A small image VQ-VAE, trained from scratch: 48-pixel images, 7200 steps.
Rows from block 13 of the encoder, named by matrix and row number. Each number is 128 + 24 x the weight over its row's rms, rounded and kept within 0 to 255. All counts start at 0. Numbers have three digits each. After the name is the row's rms in percent of the matrix's.
# convs1: grouped (2 groups) 3x3 conv (encoder.blocks.13.convs.1.weight, 208x104x3x3), inputs within the group 36-47, a 3x3 kernel for each
convs1.48 093:123138133128113145101113096116101091152138137129135125120113125127140099121135132100097096118124167145127128128116128118121119125118125113134144133110100145148163133124087145175072144139075131158148130059143110167122136153124134095114140141123116123142118133122117140122121101118115125117108129150122104129131101116121113127
convs1.49 130:099055111107133118100111131106122117120191133127139138128103141132114103119112113170154136179110201160136148134131137151134143125123123154150175145075095142111119125133122118140086137161152113086131106094102096110102109093116083099087118129143127120154154142151132127126140108135133124115124128139126125143140133165128117135
convs1.50 072:134109108129125121119107105143169158144105127129127118142139133133157126124133147119127141116167109108136131120166135166227160134163128127123116104184116118119124129107097117072168148146121144135133136193130129157142105080062093109106104127126121133123120189153100158118130139132135163136111132124138176142164242162127150130
convs1.51 106:127121108109113132126129133113131138129130153096106104146119143148107148135139124142139093182119105160144079102109114088100103100112110128115111125105125126144141099135157124049188104097132139141165090112164127153140144125157097134182132132135121116111103112113111099086125154131104094138106136093121119103098098088103120087
convs1.52 114:118108124082164123087118142154137129119120138138150150104096128105155114151110130097109115123172089125122119141139134151176138132136134110091123097168141157106128136140140163083154099121101123119119066162132106084143105099124127150123089109099155146134140131138132121115128118106160161087135138078134156135136179140139138132
convs1.53 126:156110129200211109176146119147145134113121146152117146127145111121159125111131103130172142084116124103137118120142124149183135132146132099123087117207106091081073084111087102134135116152149152156129166154127141162099155122116177171087156150132123150140117188133114149128123136110143156126123148118114126119130179143122129127
convs1.54 115:115153113070104129079093086137142122142146120095132112160145134090094103136121128135131130121106115193161132124106121125134145137126125148123122106061113163139165150147086147120077126121103153124126053142094160108151135178125134129117126127122141124139125140122160139127171140131107139110147129145131121131124137142142142120
convs1.55 096:146114164130096146138129139146137146146157131128138127116120151125092179110110123096097088144130066130113099143144114166179145148158139098155103112130130121088095126145144103139195112130129145118137141128137111118145144092111138111149134153133112137103136192138138145138120114113123169103111073112147140137161202139147154137
convs1.56 102:124110139123022065166108145117124129125126124112103122097122130131077121117128163131111128108126107088121131136148124143181140136145110130121155119096112121172157142098134130165188112106146106107105097106072120098121118099122128084101133107130112121108135165128111146109146136122145159139150108114125137141135190147133149112
convs1.57 102:133127150135155150114136158173158145135098153145100120119124111119150129092113122133136150117140130099104141129143128145187136153150130124104111093118075077055062101083138153144149141119109149123141141154096100133112138119150099135119113147148110131116119192135134153125122111112091181088103112082134152134144188141133153131
convs1.58 125:101081118137110107129136133127148109174114176124098158142104115157094091115125141134161121111102192123133141142141144123136130128131135129087163138094071135135097170135144141174104131102128107089085112048075141144109130105105148120103143131148114132133116115106128114132115123115127115141132088110127133138112121117135103132
convs1.59 119:118117139074158091121127096106115154118141149121149143156112126080166048167132132106115123126116101107154107126136126123140106123128125168159138138148163161137153130126126159129098109128119088111117075152094162114127103123125109165048157122100138108099130148112147109131129095125110122113127166123116144119133172128126135136
convs1.60 123:103101129094114131132135144157142158129127149132101145090121114118077157095140130127109151116115104117094125138158127150133123123125115109154131115131135128138112135129164123118211099125145071129110091135117089135101091066108098145116119154106125166139153131181141163163135100120159150124138146115139161129114157125117123133
convs1.61 123:099139122075170121091081100123117109144150124152120122125150136061168094118112133150168145098074105129197108139132126137151139117133137142123099124104101133137133151110081214145079160146123109150127123093107118148142092141135086166106139123141135148116135179118136139119132152134131132132119145135130134124141155127120132125
convs1.62 091:141148134151070126129103150105133131126148141129148144146110137129078137145109128130105112162117133154125152122135132115099127110111120117160147121088114132131148105126172143153140122116108119173146141056130118117168113131128120106108115131130104121143117078135115142133117142122158164111117135150110135125103092132116125127
convs1.63 130:126125132132167148118123115149147137128107141123116122115146115110139091145137132092169101131148126130140109124130133142164126119127121088102117079121127125124149115123092172091108174168137132161124154135154127129121135132118150125154140126139124130117140189116124123100127129146123165136121125123141135131149179132128123123
convs1.64 091:111130131096106109090118092108138145116134094120111108126166130108148123151142145102115129117089116150191157126141133149183146127132124128132135092066129139125134152129099143093155108124136118144153084141145125144157076114101123135154087123121131121127145196154125135124131133131158122166165142149120134128127211155125136124
convs1.65 104:118104133091174122096088116115119128148127141130122115146119128096186094148114117120152119106099092101177125131135130130141137121134137151127083129156083140103130132109080187101132141178106150136139109140058179146142137095147050195078159117132116116123115162111134136132121112123145114139136169130123129139124145137119129128
convs1.66 124:149145140117028128150125155145113166130125111131123151119166127127042170113112141109129152122153115107101121142144125135136126141144117115189097132121160134156123131116161092097211109113152125162126138036129108136111148108126129078155118147136121169116157130179136157143125153134163128157127151129138143120131145111129146115
convs1.67 092:120097118088130113127112122127103127134085136121142119122104136114104101116089156098100114088104114106116126132152122154237151112154126127099142110120128116104167164124163153069163150169159108117097109208098095072117131108113115132115106105141113141115144187151124138135118104138121160135103109106122142120132216131113145132
convs1.68 115:158117117176120124121116117122081103121147127111092147120062095142101099102135121099100127103110128119140126127144147134096136131136131100131118122146098070149099130127118126162087124081111118124131130124092129144130128095101141111106128141141151151177137109147121132126109114095131092088140143143128152152140110149139144125
convs1.69 110:150130116142095156107101116095114140094122135100145097148137131162112192154123154132060084118140058148107150130135135149158153130142144143100164131078134119117184142137172127110131155121157119167126148128095123105154119113100142072151103110129142140141150130151128142155106131136112127134105125134119129127130159140112133129
convs1.70 107:119118128080144133082107133122141145123109125115120125131172128115182169108096108118124139126111137105089145142136131151177138135150140125120119134108114141111089109102102113110151118135149104108140117148122090126115128129147067149142099116129138108111125177133133133128119111113087181112100106129142139127145171130141154143
convs1.71 126:098142113135106108130147149135116136144174092124163131141143150082102139113116141136167153091127155105125156128125116142120136147143140137149154090104191126125172119131115128146099125129122121140157073087165104067145132164144141142154111139137145139128123104127125122125136127152122055167130076150144131127142134137139146154
convs1.72 090:139125156135095119140101102121125119141138152122141123166135124201095145121122142127095090089147140153100130104110119125128098117118112139125088116082130123098106169163131143107122121127118144095125150055147174094144137108156171093185139103147098098096104083063126113112140116141143113155143098151120114121120144101134126113
convs1.73 107:142119134137066089130122115141122147130178118141140131105142110113030141152162155102097157083159121123138137138130116143137134133152133129124105104086160163155151150167156110132131156130120120122108093038148139106155109101126128048146142128128122125116124100143115135121130127134119075143128108149135150132133157139121160137
convs1.74 121:164112106143122105137092098101124115135132160128121127165127102100141057166118105115116114048123117113151123121122135125129120117129137132111183107144129147107163110122158165118091169166100154108125117167102180124151181123116129102061165104110122125168141149129142136135139123144137114121152120134125119123141145126117136154
convs1.75 124:118136169183137179127142131146127155150129163142106101095083136144109131130144139132090124120114102146152147117132128117137124118118119116113117105185086134127124124196166094105148102120115097061113132108140159086145123127164184118158136142137119115132115121108115115121145124115117119129149119131122139120136170119119138114
convs1.76 127:151131142142090111154141133140131162137179141131152139131141143117095121111125126092078091089192076134096115138127126151152128139136132130109137076109191123081139115144154109104163106140111106097088063106125104040112142122136151087147122103128133125133138138138143117118128137133110113124133111127137123127140173124139130130
convs1.77 118:107093129094161125110084134156145143129120152164146145149112134150120136141092131117078088163147133120128112135141123143140126136128123101109101110122102080083108122144151134105129130103154091076134095153068086111167132118146095137146123118173123136141140109102118116132131102098140137079147104141139132139138156136119136127
convs1.78 064:115103124111095109133090121135132126127152124123122150132146144124114131153130137101099135105137132112126131129140119159255168118152122115113122126110116121112118127114135109080097125133132114100123108123114141117129144134151120098137147131145105116109117217151100135121118135132145179131113109112134135127133248145114136134
convs1.79 089:130120123103065106133111131117137133158128138147142147109112136102102132115122147105138143131110125091099095133152121159188160121163139116139124098091123105143113133103123101117158092079101109115119124112080101117128127116101096117108136131110121146143156172189113156129143133139143140163133159111133144139151179159128150142
convs1.80 092:140115143097187109129120119121106118129115151098114114134131152094159100148129148155111130133100128172120147124149133149197153118142145160129152091108139142141162147147129167034115077156092116092126084200111133142156129128113110182115111138142121125110127162127119128128104113131121126106112123097137163139145219143134134142
convs1.81 092:132134182107089141180139137141126128109128126104128132100163141161123169139159138074070131073181137109077137119122127116113129130105121115113106101105167110125108127130115078124145098115147104123160128100154162121136122146154117139167134138156092120119116110123115116132101116135136084163143125111102102122096119109128106126
convs1.82 110:147086093158092135131112149119101133118076093111146126135125127133147155140147137133153107138163143133107127134144128135140136124119120138131147125139125115143136091133128131130129131163083158133149134119088103121132097099103139134092131134099140153157135172125134136126088110143112093082125150128128135126132151124130115118
convs1.83 088:123090120102145127131115119124121101126158144120128126136102139144153108143121139134088086189160151148165133139152126170156158146141136108091125104100118131113137102177169091095099105115143104096153098164143132103177098117143112092126152136154115128136146143142117128134123131129128135128126123140132137145167150164145145140
convs1.84 123:103118089096123102123122102128139134109149187105132133153131148111140157156137129130102107170133056126119102119142122120122121120131133132100131115128097139118111143137163147100191118126179145115135134143048150151162100118148055103101117117149134107138106131126132117126115116123124078119126116122121140120117141106130119118
convs1.85 098:101089146083135097127095125130120120134128121145099129143145120138115088134157128112152103138144210100141127106109127115120118150120107125148103148097128135137095134112121127097148143138122150114104173126148165075111134110150101130099137112150109124114096110096128095088144109098138072118154123096109128117120121118138118117
convs1.86 129:164136169140059157186136168127121163112108103128110136102138113138072182126112135114109137132152144117063133134151124120133129119126127103157091143111151125150128145151148087113186104117157129161140142052136137159134154129142149096185168157132125161118132096137111135140117149135137097162123139123129145136119138103114127133
convs1.87 107:098164114102160099110118091125109110105138108112138130106111129107163100112117110105114125189105151109149141148142132153178141126149134136130139144064154124128152158113106132121121168111111053098121142067120125094106086131103086146122137128133149141135151181151138136140110107126095085095125136137132140118138166137125147128
convs1.88 136:130128134142077137128138136108120112103074116138139136136153095128118149082081098149153153123152107097045111137135130135136130121106131164166144135133138128146123110106167080102205132150159121107124148091119124104121134130111169108164114119127134134122142128142126107165118103124114123128087091121131138132133127112135111126
convs1.89 103:104093113129135135154112138161178134159168173139099111122106121106099141111125131132117143079121093108125116135163150151191156122156133143126148107127113130167129148122127120111146129090129115094106136128107128113128110091123133129118147120150124125123131186130117170134139122128118206114104104120132142144128196146119147133
convs1.90 074:124116119116165108125120116131119123120086127137136143129142120124146126104107107108111144088161106119072110126144130142237140138148126133108136135144147127124126141144135118083172154134143145125141142219133135094125105116095132144113131138128106125120123223155117143138113108141097188131118080110128156126139226146123152144
convs1.91 118:117106107125222099097086104132130118128114144131114112125131107130196069139096089144155117104105139120172101123127131136141132127115137144116137154156127145092143104100087145115099173180123101121135127156105109123084116107126090193044125075123123134116152166119136129116120133132139112118100163151122126117138162140126113134
convs1.92 124:102060090136171132152139147158215137160160148119108116130114109097073120124113138132195162108134133113124110114136124120154131117124131115116165097100130129162142160167193126083133125141111100068101117096077110136137140141135152150157144143102122122132122162119117124113133148140135177125105115093118107118122162136117124121
convs1.93 088:086123136105106111092117070104113133114110113130129132114129151114102153128114162128183146166097104157194161110144124144197149117153116121137132125107140141149136141096115144112112105135130126143146118129133159168164107111111120115099109124115127126130143156158121153135116110132153125140126126122126159132156196162139168144
convs1.94 103:068133139120126146125139108121123122133175143134162137124156131109092113131106144125124107148092132154110127121110118131118134130119134139163123143096174135142146154186131141159112113138131106142136085131130164088156096151137105105140148138151126127105095121112118102127143142124113095117148128144115106109116118117140122134
convs1.95 109:147142159108121141161134162107117133083134098094095122111129137157125208132141110097099095189146087123115103140142126142164151139152131055120087142092190079117106107110142071054206060101139107138146107098172090122098129142148102134181112121114119144115161151150121144119111142110123155139092131115140141120135177135131156133
convs1.96 100:097099095111175117121118120173160161122074140139135130117117103094134094130136148151170155109116129108155125136150129156193149144148138096106101103142132127114118171135142166067107164146132131169119145142142155182143130118124142161148146164154126145123135202136131149133139155167126159157124125128124158134149191155143145128
convs1.97 096:116071114073183100107107126139145114120175134122158145141153144115149080146072090135151118119141133086105112108122119108106103108094097136112119122127114135101109112114084142161100111189127154117152084165095134122063116089127045123065136118121125116116126135082117111086147159128102118133126141148114107108105101095111095116
convs1.98 068:110076109113141111126123128132134133138093152135127130152157132094144138129130143139140123129139160125136114114157133147234152120138128146091116147141112148145104148140135127053172155123128119131113107114145138159132119096113105131145110133151111115110115206141095123120130143136115144135096086113130153127152241155109133123
convs1.99 105:074058114123143132171139128171142114130145147112114113115082138137119125118104118081101126075169145129158139145149137153204135122140121124095139102135116111098115167151149107107107143110133060064112138209090129093083096064117090141109150149143134123152122197151112135145114109115128224101130099095131145142135199142116139132
convs1.100 089:113133119142176128072134088098128106151130118125131121120143091104144125095164096157189162071079143168153131114121117125107118132125104132129121152145131125141146129128084164121087146110103146165140152072167122193121141158130163123123128137106141157124146157152120155116096135106105119137111153142124133126137125135119140110
convs1.101 133:114127112108068127119109154126150136132161123132142119124135139136101140156115163179123141185057166111103124137139146129142146118138120130120159136062097104157141132131162116127120120098145102096146119056075092101178101131131083097130114109149131125140136121124110137132125128141114096100098119118141136138135144140115134119
convs1.102 122:136096138116124151134151130133111130111133147126124131095127137118103200126157115116070079165137072142150136127133118133147119121115119130146149142161130134130129118165183122094184073116121099096120120156125158120146117096143096133148146144114112140141134139132126119112114105099124174094149127127127133124123177114132131121
convs1.103 093:092138120105137113101098118145145116151124119139124144144156158117149123105108137105153132067105129108121118129156118162227150121146119139139173109110135132150168106091105171143117147143116090138136051073101077111130110136149095109125099116133118149128151224153137145137132187153137085126127120125116141116154233136123143120
convs1.104 121:130099146133085171114112157151132123113126116146115113127084094164169099106133138117116114097117172148081105145134097162098092152142101124122117114156111121136114152140121113119129151137106113104132146158106117115131138158139057137105133148092156150105130104084151128125138093101135077113129115137136113132062199073131107150
convs1.105 093:100097120129141084150153139147115071113133065121112130157124121145121179121121074130122112121107108132114120123098112121112158132126138128092127139141084129126140098087117098108105102121110140120111148105110110122144114106114144112100127139131139080125111084122130144123117121103149131103150152130153153119190106145099136116
convs1.106 078:122136139119126125131111135137136135133082111147142149133119121138102129132106116120121127117142148120135138154129139140133111137112132104113114119142148124119127111118120120137147120144146119135111115150158123125116116129126091052101125125148133129126132120123120116136127106129109142164132156146112151096117140117122118129
convs1.107 076:148161129135130144144136125114107107113186155153124126136143133124149118145124141124112107110112131142142135142129128158144127131117127134124135132203120115115102119122129132212143124136129124139151110148129125132140110095118132176134100119106141122114126133102119118113113112112081133131120139146127081129119124085127124096
convs1.108 089:123111130106111094132105112136138135118065178114136136129143108117135103149173144106120123138156165113089108178177145139054143127131142137132127125101118139099128140118146112096113105096101118114105140145081144109099155140145155141121141117131140147130101079101093099099130121149136110145138120136118136129128145117135121135
convs1.109 087:103137143119099117146167114112110120130069102174146146132082097089190145104094124122116143124112143143110132112150113158168140121137118129119111129112127137132136133142108130122143132130145112125116102071122105081120090093101086021079135128132103128106132121113131123114085108123104133149134155164069063087086124078085115139
convs1.110 080:118107120107077119113081111150138149144132115142141122121129162131130183155153131114131134099155136141148153137116136128140139158122138123130099124223100118120109138152141119229150127132138113148106123186123138129134134141118086171121115145119136149134115177137093093111122131134128135141133160142138182112107147083117106100
convs1.111 083:145123108159103127144094123137133123133121104179224104084068078148110130115104101132125108132123157141195131104133129121086089135108089105132114139125112135121109119151132124158123139131121127117104165153111123139135089123118117204118120121114132123133139107134156132125158133123150158098120066098138083081082188084113075110
convs1.112 115:129128150100119087102088103115115125117145166128130151135164114156072181127122151120128144123130111148141161133102118114108132119115134114138133119210147105120116132121109112250128114145123122137131128226147118145120126138118142255131116150125140126120142142135115134124137136129152139114156136155116134111127132130133125140
convs1.113 129:137111126039172133093085141129113105091092163106071147150162143095146109111119116107113109101137133120141153151147131103133176107090144125109134105123128122087138123127136122168126114118118132117134099096132128123136133136139138174129125122137132118128096092128105140131116126126124111106152105133134154134148113110139108120
convs1.114 095:107145139138125140103114136119070113103148096174173135094109118146115138135116162093097144113133152127149136132128118130159102159144137125108118109166111134101091120105099087133090134116112119122135106153127120113133077058047048195052093066082120100120087171115125121116100091137085111120112102139128105130094194111125067123
convs1.115 075:123139135121161128122141107130117117127108125162134134153140144139138117153127150126126134110118128142103129144139111137123111144133119134144140139176140135127134119128129111160130125153125118143136117154149121124144118114122122119128121112133138162113126145105130118136130120138116163185129155160116110125141142117121111126
convs1.116 081:126159111082136116115096118144091144153094089169146148158105138177108216150118130120139147102192111125134137122093131140137128135127131123118118147135107124116102117106145125139147130124164135143103156176103116122127116097125086128109104116137112127135123149124121097153143146140116146145121136116151133125081185142100102134
convs1.117 079:109110127070114105100067100110138095166193153124132134165155139125154184142122141127109109140117104111130130162173176149138127129116118118155138153228123125139118111134133173239169123162143134147137169199141142167144114142135151211155133166128131147121138148136103137120097090103105101105131114122142107129166136140135118138
convs1.118 119:127113154109129178100072131120130147104085208147143118132137135132132106117144142081052082093132210119103095147132149119117149135127147126121110101187096115131086137136135118151127143145115137143145097178155145151135123119142072207137147167128113141114094134141139167126150146141140136104102111141136105151055176113110113114
convs1.119 075:134117116125141123141133113129096121122089098131133125111094107108101113113080117140142152121144157133131136097096105138123085121096104126128108144118118103107097102119107134138150113150134116129127132126134120125121115127108148085139101152126127128119152110113128093117114076129117088143103118131128167122121147119116171129
convs1.120 098:146148106117155166120119123159095102128151128168130129135081126129149147116081129116097118144120145122159135135125113116152118118112105162096102132105061142093124143101109100110078140116119143117085118122090102111152141070069079134083122121154155098107154160098150101125135127115097153145122135143171091124146158116141074116
convs1.121 115:129101143166101106136097108119104116140180129146134104134133087120093129124154142128107139179135113159079116113129143128106124120139140136117142148163121133108111135097117109145083116119095150145139177135112158142119139098093167161082156128085138116134165101104167166136106077108104099109142135139126110115157133106144132155
convs1.122 097:120104126094141109131108130123114142119167107158110142129166139083171145106130098103077131153159098137144159119107128084137122142113116141142130125194129144151136120117137125158114131121132159176159133180162146175159135132133141165137120125150129123147104151135141138120123117119123137103143113129097122142099109134117081118
convs1.123 100:100134100127113098116140103132109115128144138137160131128114107144081117156138139155158100140148102139160120120159126118176112147156111139110144113151120126127124105106103089136084107119103136140153114139101126133147078065038054177045070089071118119117108165095135107114097119113084148148123142119126102109125149127114106123
convs1.124 123:122132139115112125116097127107129122099073087153172141101075083108158099089100113119149121098135145134124114133140098160121132146164114118124109108107094122105099162154133153113156155152150074081108055069062107042091111129105109037126144166138147169130118085131129111124088111124126075150098130131076073105045107102097116111
convs1.125 064:150171147144138147112135139113086092108098129154132149098114142117099164157152140120115106123103131135169158099132105123097107140117125104126121132179101126117094081110098122179150120127121120158132126194105124128107079089076119180120103111096139129119112114098131120112113122140072110158123124157107114116142180134119093119
convs1.126 086:147114098135113092122132118151124123149116123159147139156136142163114177174137146124128114112146140144130112140117112128152116117116121155133136158142138148154137095093094116153141129117133166134145168085126151161146107110113116138127122115136154102123107125090155132130145164140114127183105155143160149148171066111137119149
convs1.127 081:114111124094149125119088107092088108135120107098166124109093148146140143146108120116122107108108119092146120154135129185068120180134143119130140154207129116125110139165128171195169142156135131131132162203163127152182137139138153217171115154155158146134191121115131116131125134122147146115137133119137055083117133071140126096
convs1.128 101:156186140138122106134081102081074070160149182100100109152120093147107102120104055106104120154138124147134121119136093150124160100117120131120129122153115124107123114107121105151141107118114122143134086122113107097116112068112096147108117103105117106111128118141142122114096094102123141136135146138106096103150163104136109086
convs1.129 097:144110109156132122158125148156153129058147119142185113119110128190136128129072128121133146089092154163145119150127127162133121149142112133145138158117126144153143122108121107102105137104110164145145161112153150161144099101106109105097125126106135086118151105098164122102148093099216145095118088129158108077186115087128133121
convs1.130 085:127129122140175127109130120144129134119168107130121141122143115137107132130133128117127113124174142104133137140161119119144103132107101148071109120072084129100110146096142109096096117096121141098127114152109107108135130072137108137119113121151135102131088163093110105139115111095098128138124118110142096129135148128122098133
convs1.131 075:119127136121185127097098117139152095136128115126098111101131132133114156127128160115116107096159120137155140136119123121145119120130129136143112148171115133123118145130113150224134102143129149123130150173124114119116154148127155165107092104122136129098114152125087106100102145097160180114137158158089123112179052114149120127
convs1.132 082:124141161121121138130114124107094132115136170137142148150178157144128107149118112111141135132143152150141125152106094125128138121106098118127133098154128125127124132102136113154211113117155100111121095195082119126112120101157118114158108135151133131113074145149116130109115112141109133198131138170131123156122117148111110118
convs1.133 083:134139127136111125126131115135117104125140145149147121139153141109127110152121152126127126148085121149112130144129125123117116133136130121129136131228131131109133118117125112207135122146127112147143113189140139127135132111122126154126146146148142129111123112092143112134102116118092143174127151169127130145121151113117119116
convs1.134 062:105086107104115134160094120096127128129095071121125135109133122169139176128144142135122122107131127121122113106108128090108085137126103127106130141179141121126108116111125137223166115144152126097114149210154122127125100081120096175152108131147133121154101148122131120129129085143095064145108122136162106112128186124119137126
convs1.135 107:112133141110132100105116104159133125145124120128122136151170151095131124132127140112138130122109110120135159123134143097133160129104126138119137129155152118117122149156143145141179134146166126102152103147159120121125116086108122115179129156182118118135122124179105105158120141141126085153106102115139115116078124149103159143
convs1.136 100:119106102132106133158137139141190136109138123118136084160127131142165149150150159128148150138113130132143123094146118097134109179134146130120146112082162110128159097132092097098096138137137125129136136100180144145130118128132127085146142174137102132121111096118113146120123080130091080078141132177132134129161092151116157176
convs1.137 107:110121116130089130138137141135111152133115122101157135117101118028161142100115105133103142139081120140151140099090131126147145108154138127109126104088073121078139134115107106134071126121118139124139141089098155119136146125130108132127124109138117112136148131106136134128132125155113076087121085125095101102088061143120117119
convs1.138 116:144151164155115086121159122104148103182129106072106053163172159127073131142102162113068112160113120104097099113132145131129144099085101134123124134095129111105112123142130181124156130120136137122133130147133121132150141131109146154143132120139126123118187134147114119125101147094126097176162137131143124132137118139087102124
convs1.139 107:116143141126131153146097144122094106127172137133094117128115150098122147130152187129130124136126122134114141134131122120131109153147132131118131136199130120148121125101108128184137122149115145128141151178156132150146098099107133233155113167129119109106133155131139146119117107117096131135118158155113062136094136118119139150
convs1.140 068:102081127092177128101097125122085119148099090175128131098142084154132140113144122093109116120120136137113141168127114151145110160126124128128127132143137114128114128111134108164168114142141145140126107181142118133131097091115076103099090114132132142130110137113123137131118104130117097141125128146115093107085113088107074134
convs1.141 084:108137134108115099094104103160144132181077059157127140118100127080119132124116130114090110118152110114135133132160137184153128117117109150139123141073121139117121144148130153123150143127142105101112082086099095072094124098086151027106129097099126166134164085089095059095118124121158138168136147141105103114149081139122127144
convs1.142 111:152114125128139123152122121140103110128118115131133093086123109070141121146173135145127109138149187129174108131111121118150103133113121081133113086128090114102102116137120076149104100129100118174120127175124124118127122164125036162068070120051124154093063126093081064112148177160096171116129153125131200146066142115116109137
convs1.143 092:143173162145122139130148156126091100111096118138142163126080138147151133130134146115109111122103150168110171129154088126127114134145120128117109113120111127124109104114112110125118118129115139140131123122116129123114099082090110135106124113084137129108104096114123131122094067123109088116105136142116071129116209153136085120
convs1.144 119:120145134124139126145130125111082102081184099108143089114206128159112144125109132145089149126111121136149140153098117098132117155144139129057145076165105127110101137075117108170112135125108151103151101192137148148135118074138104203147119148139130096135078130122150129147111113106113127129168149138127142124120165130150138138
convs1.145 072:103135114152154133106141140137125155131086111153128100104094084123130108162171142093076076129122161110116116134120119113117111167117124132120116124138113112125106134125153117126162120151138128137102102182115118128106141160148093100122081098092161158158099130088127098109112133126088118157113097141112137103112162115109117117
convs1.146 098:140140128140164162135100124120102104122141102152149139123118119133172160132102129134131127136117121122132128112129120118116090125116123127089136115149133125136108117068112100104124121151134133087143094134191135157160102059135087165160119174148125098137109128127156157142140106126090162175103142149137063142074194166136163142
convs1.147 083:136163141142096124135124127124102092125140128151132130126144111113146150128146127117119131135111131132145153138130105138154115134121129107115112124174133122107102100130104109195152105141118124138121115120146114132124070077077074182139099125109124126107125132148135125120125114119096173141119132151134095127109179120123130111
convs1.148 076:116111126124136121150123137164125133131172173118100127119160114100166144159161148133145122146152168131112140172121145137109143149139135143128113119215120109122119147107145122212139124140134136130115113171135115132140146119118099148100091115126154166141117104124110143119129169130124113149144154176125148078108120091107118122
convs1.149 072:102139076100169102124068090118133115136118108152134122164080121193138149165144103089128114090135135135115101127142114165100147144113122128126134169181134131146138122141144145193172140129142129139112153138160158124159130137149138158139107148150125120124116134126124092127127131110140172137112129136188085108143158099156096110
convs1.150 074:124142129117088101100109107129125116166177116159161137129143162104120171138124173127143131132146150120157154146111109156131119138120121111136104143161116124096106095127118157205139129133140111135110139185108131111112107130081193151092135091096136142138130140090123089127090083118109105132143145170099138143179121120138118148
convs1.151 091:131134152126100117113128110113160119145143066137108128128102134125094151136125147129120111134213088108113138148149127160154129136130105155138139119038133142125120157164120142101140137123122107066135062045086117073103141144108149024098136086061135165131146104121105097119114120140152130152116143133106148140115023179116140152
convs1.152 101:131143095152125146137099147109097139100175087144188108132086125128112168160103132137104139158128091141158155142078133133123135141123147130124110151162090142110120131116129129129096153113130140139115158148108171151131117129106136148105148124145157103115165122103189122132151115137140083161139100134174116097147148108182131097
convs1.153 120:118141151108135121133082106141089112118118207126085097125174106097102089140162126128118138128143180148134135148103119157133140150098090127110139137199097118088117122086123127221111101111129156147152142190114148126166139099117149238132088099167151127113149127128131132140142122112136135106138113155140091130153146102113085147
convs1.154 083:171153147105116139125107115135109111169196136125132150143130124100194138106105111122133123142146133146127139150139147157141115122127114132128134125200115105094105133121138154227146109136124120127126118194140109104113101096097120166106137151154137125126146147107115148117101112112097126128133136142124082107102118070119115111
convs1.155 077:114113122094182094069083093137146162183134088125116156168125138114108192115137137098139148148158130124136154138152129121153118124111102133118118125122115130127116138152139118174147122134137117077110112120111096101106125116126097167116116109134105143138144172117116119112126110096113123140138128122113123122070131135081102118
convs1.156 087:139146138133113124103134118083130100139132128083125098149133177150042148139118189077099092126130115109105111111141108122128100133140111134151120135113122125095111109135107151126084127130097154126144129156103128126128122143108137141098112122149132156109171141070132083118114136121197090180159132099126096133175110128121129137
convs1.157 098:100070099094211093127089111136136120119156106135141137099095114137103171112109131118100139103115144149131153157127160122124135146138119131128125141184133132144121112150139129219140117144110133097117147127129125127139131142145145224144116142129129138130101135129121127118117116116170143092139137133128109105177135139132108147
convs1.158 085:097149128107148104102132123143144142145109109164139117128117122131120095142148121087097097132136147128140135146143126123114114144123126116141125111125116138126136123153156129131168143134141102138126090157110102117116119158181096058173120087119153167160111144103104077081132143131111150168124120133098127133121133135111109118
convs1.159 068:126111132093150126125122106138093119124086123142092131125168116129123114137145131106122126103109140142139143128110076128141114110103106170118125120199137130117123146103119128162177112140146185131107106189147115122118144086117115125150116122134173146121139110127127127131131094144142149195154154160118104143098070130118113120
convs1.160 069:150154149118162126121123102144117119120179141156141163138175128102165110159124127125110120150104121160138137149138127135176128130134122117143133111205115140120131114132122122203153112140123138155124103170143128143135090086109107148100115148124132127140105186120116117142118113139107130169126146164117098144082158071114085080
convs1.161 124:158173150149163150163171155153126167140100128138104197143098111126179105102131130149129166105112121152085212129152131126166139135154142137107138099113108125107124123136137106147147133145143108112104113094088100084087123098108078116087108095105119134124116134110108120112126111155104156143120126134108123113141173083107086103
convs1.162 135:126123172115128096121151136103169094136117132150140128156169137143064136131103103102110121127157127148123152140167125109049124165122123133133135118103125145139132112132117115082139136127116133118140120161098141168118108121137114134150109125118133153140062099137132157129111106126128083183127110144140140152115091176106114127
convs1.163 083:134139138104129106086121137124111126115120135198170125153121165170134132156153167126107114079112126149134114137128123127124128148163109140142103149204130131143127134130128136167121159151125139118119136232136120127124100094094095180107128129127130131140126176113102117104136100144129151115147144152139096151112220106128070140
convs1.164 102:106109104132157128136095117109115151119120119113162086101107120099102147126119160116140109130127118137148083142166152173133121161125117122114129148164102125134099110140122161163121135161111114121121161171133138149139064091087138169092144136089104121116169134102162173117112101105090193149133148110096055098091125101160127099
convs1.165 074:114087109116187129109135124192152152145112103159125131131122075092157108115154125094102108105099147134140177162173147123126111171104140134106125127164099125099106138141154139169133112131134123111131089141127112129129138132140111123114090098132132130140112169118125127107129128136144142146138150134093128119112151111082083089
convs1.166 074:128150145146131119116118101127099109128121101185142122126135124120147098114110139109120114119097117149132115114113122117122106147138121126126111120191129126111131118096090114154116123150133142150126107214140121111111086074096088151074110099113121120135087163113116113127109101130088117130114105146128090164097232090125078135
convs1.167 078:104137126138132094122110115101130140113104144120160150122102115118138139157124162107147097117131132136135126111136128122085124113151134118114126153116140121122117123139153134125185116127138105103107129124079115092113138154146147052138117111108117172137113106114107078101128138158122132212099151149093096103161135144125136113
convs1.168 080:128145123130145146142144121126106121120164124150105102173144116172100106174138143135113119104125114132106129132100120126150107127108128131127133148214135135115127102106113123202127133127130130151145162203152133150148094104083094185117099120118137103125126172121132122135148133127108121141141135160151157106091153093130108120
convs1.169 110:088097070104176111144144120127133150134162061143121161128117088149137177096080111146138145133087094120135125072103114121152127122134129128102140104156090119123122126111139107110099133141118100089107093174124113130126152116158098152104137158118113102155090135143137130163128086082125101097135134102129080130089169159092102118
convs1.170 104:131134131131168170135139149180101136080149075132072110116123131116144153130133131129115125147139112113133151139120135089153120142085121141103121078133098120108125137112137066121115106100114150097133091148153119136164167097133086178130105115146129068147067167144092115156120108135088127150101086114137110155080148171107120157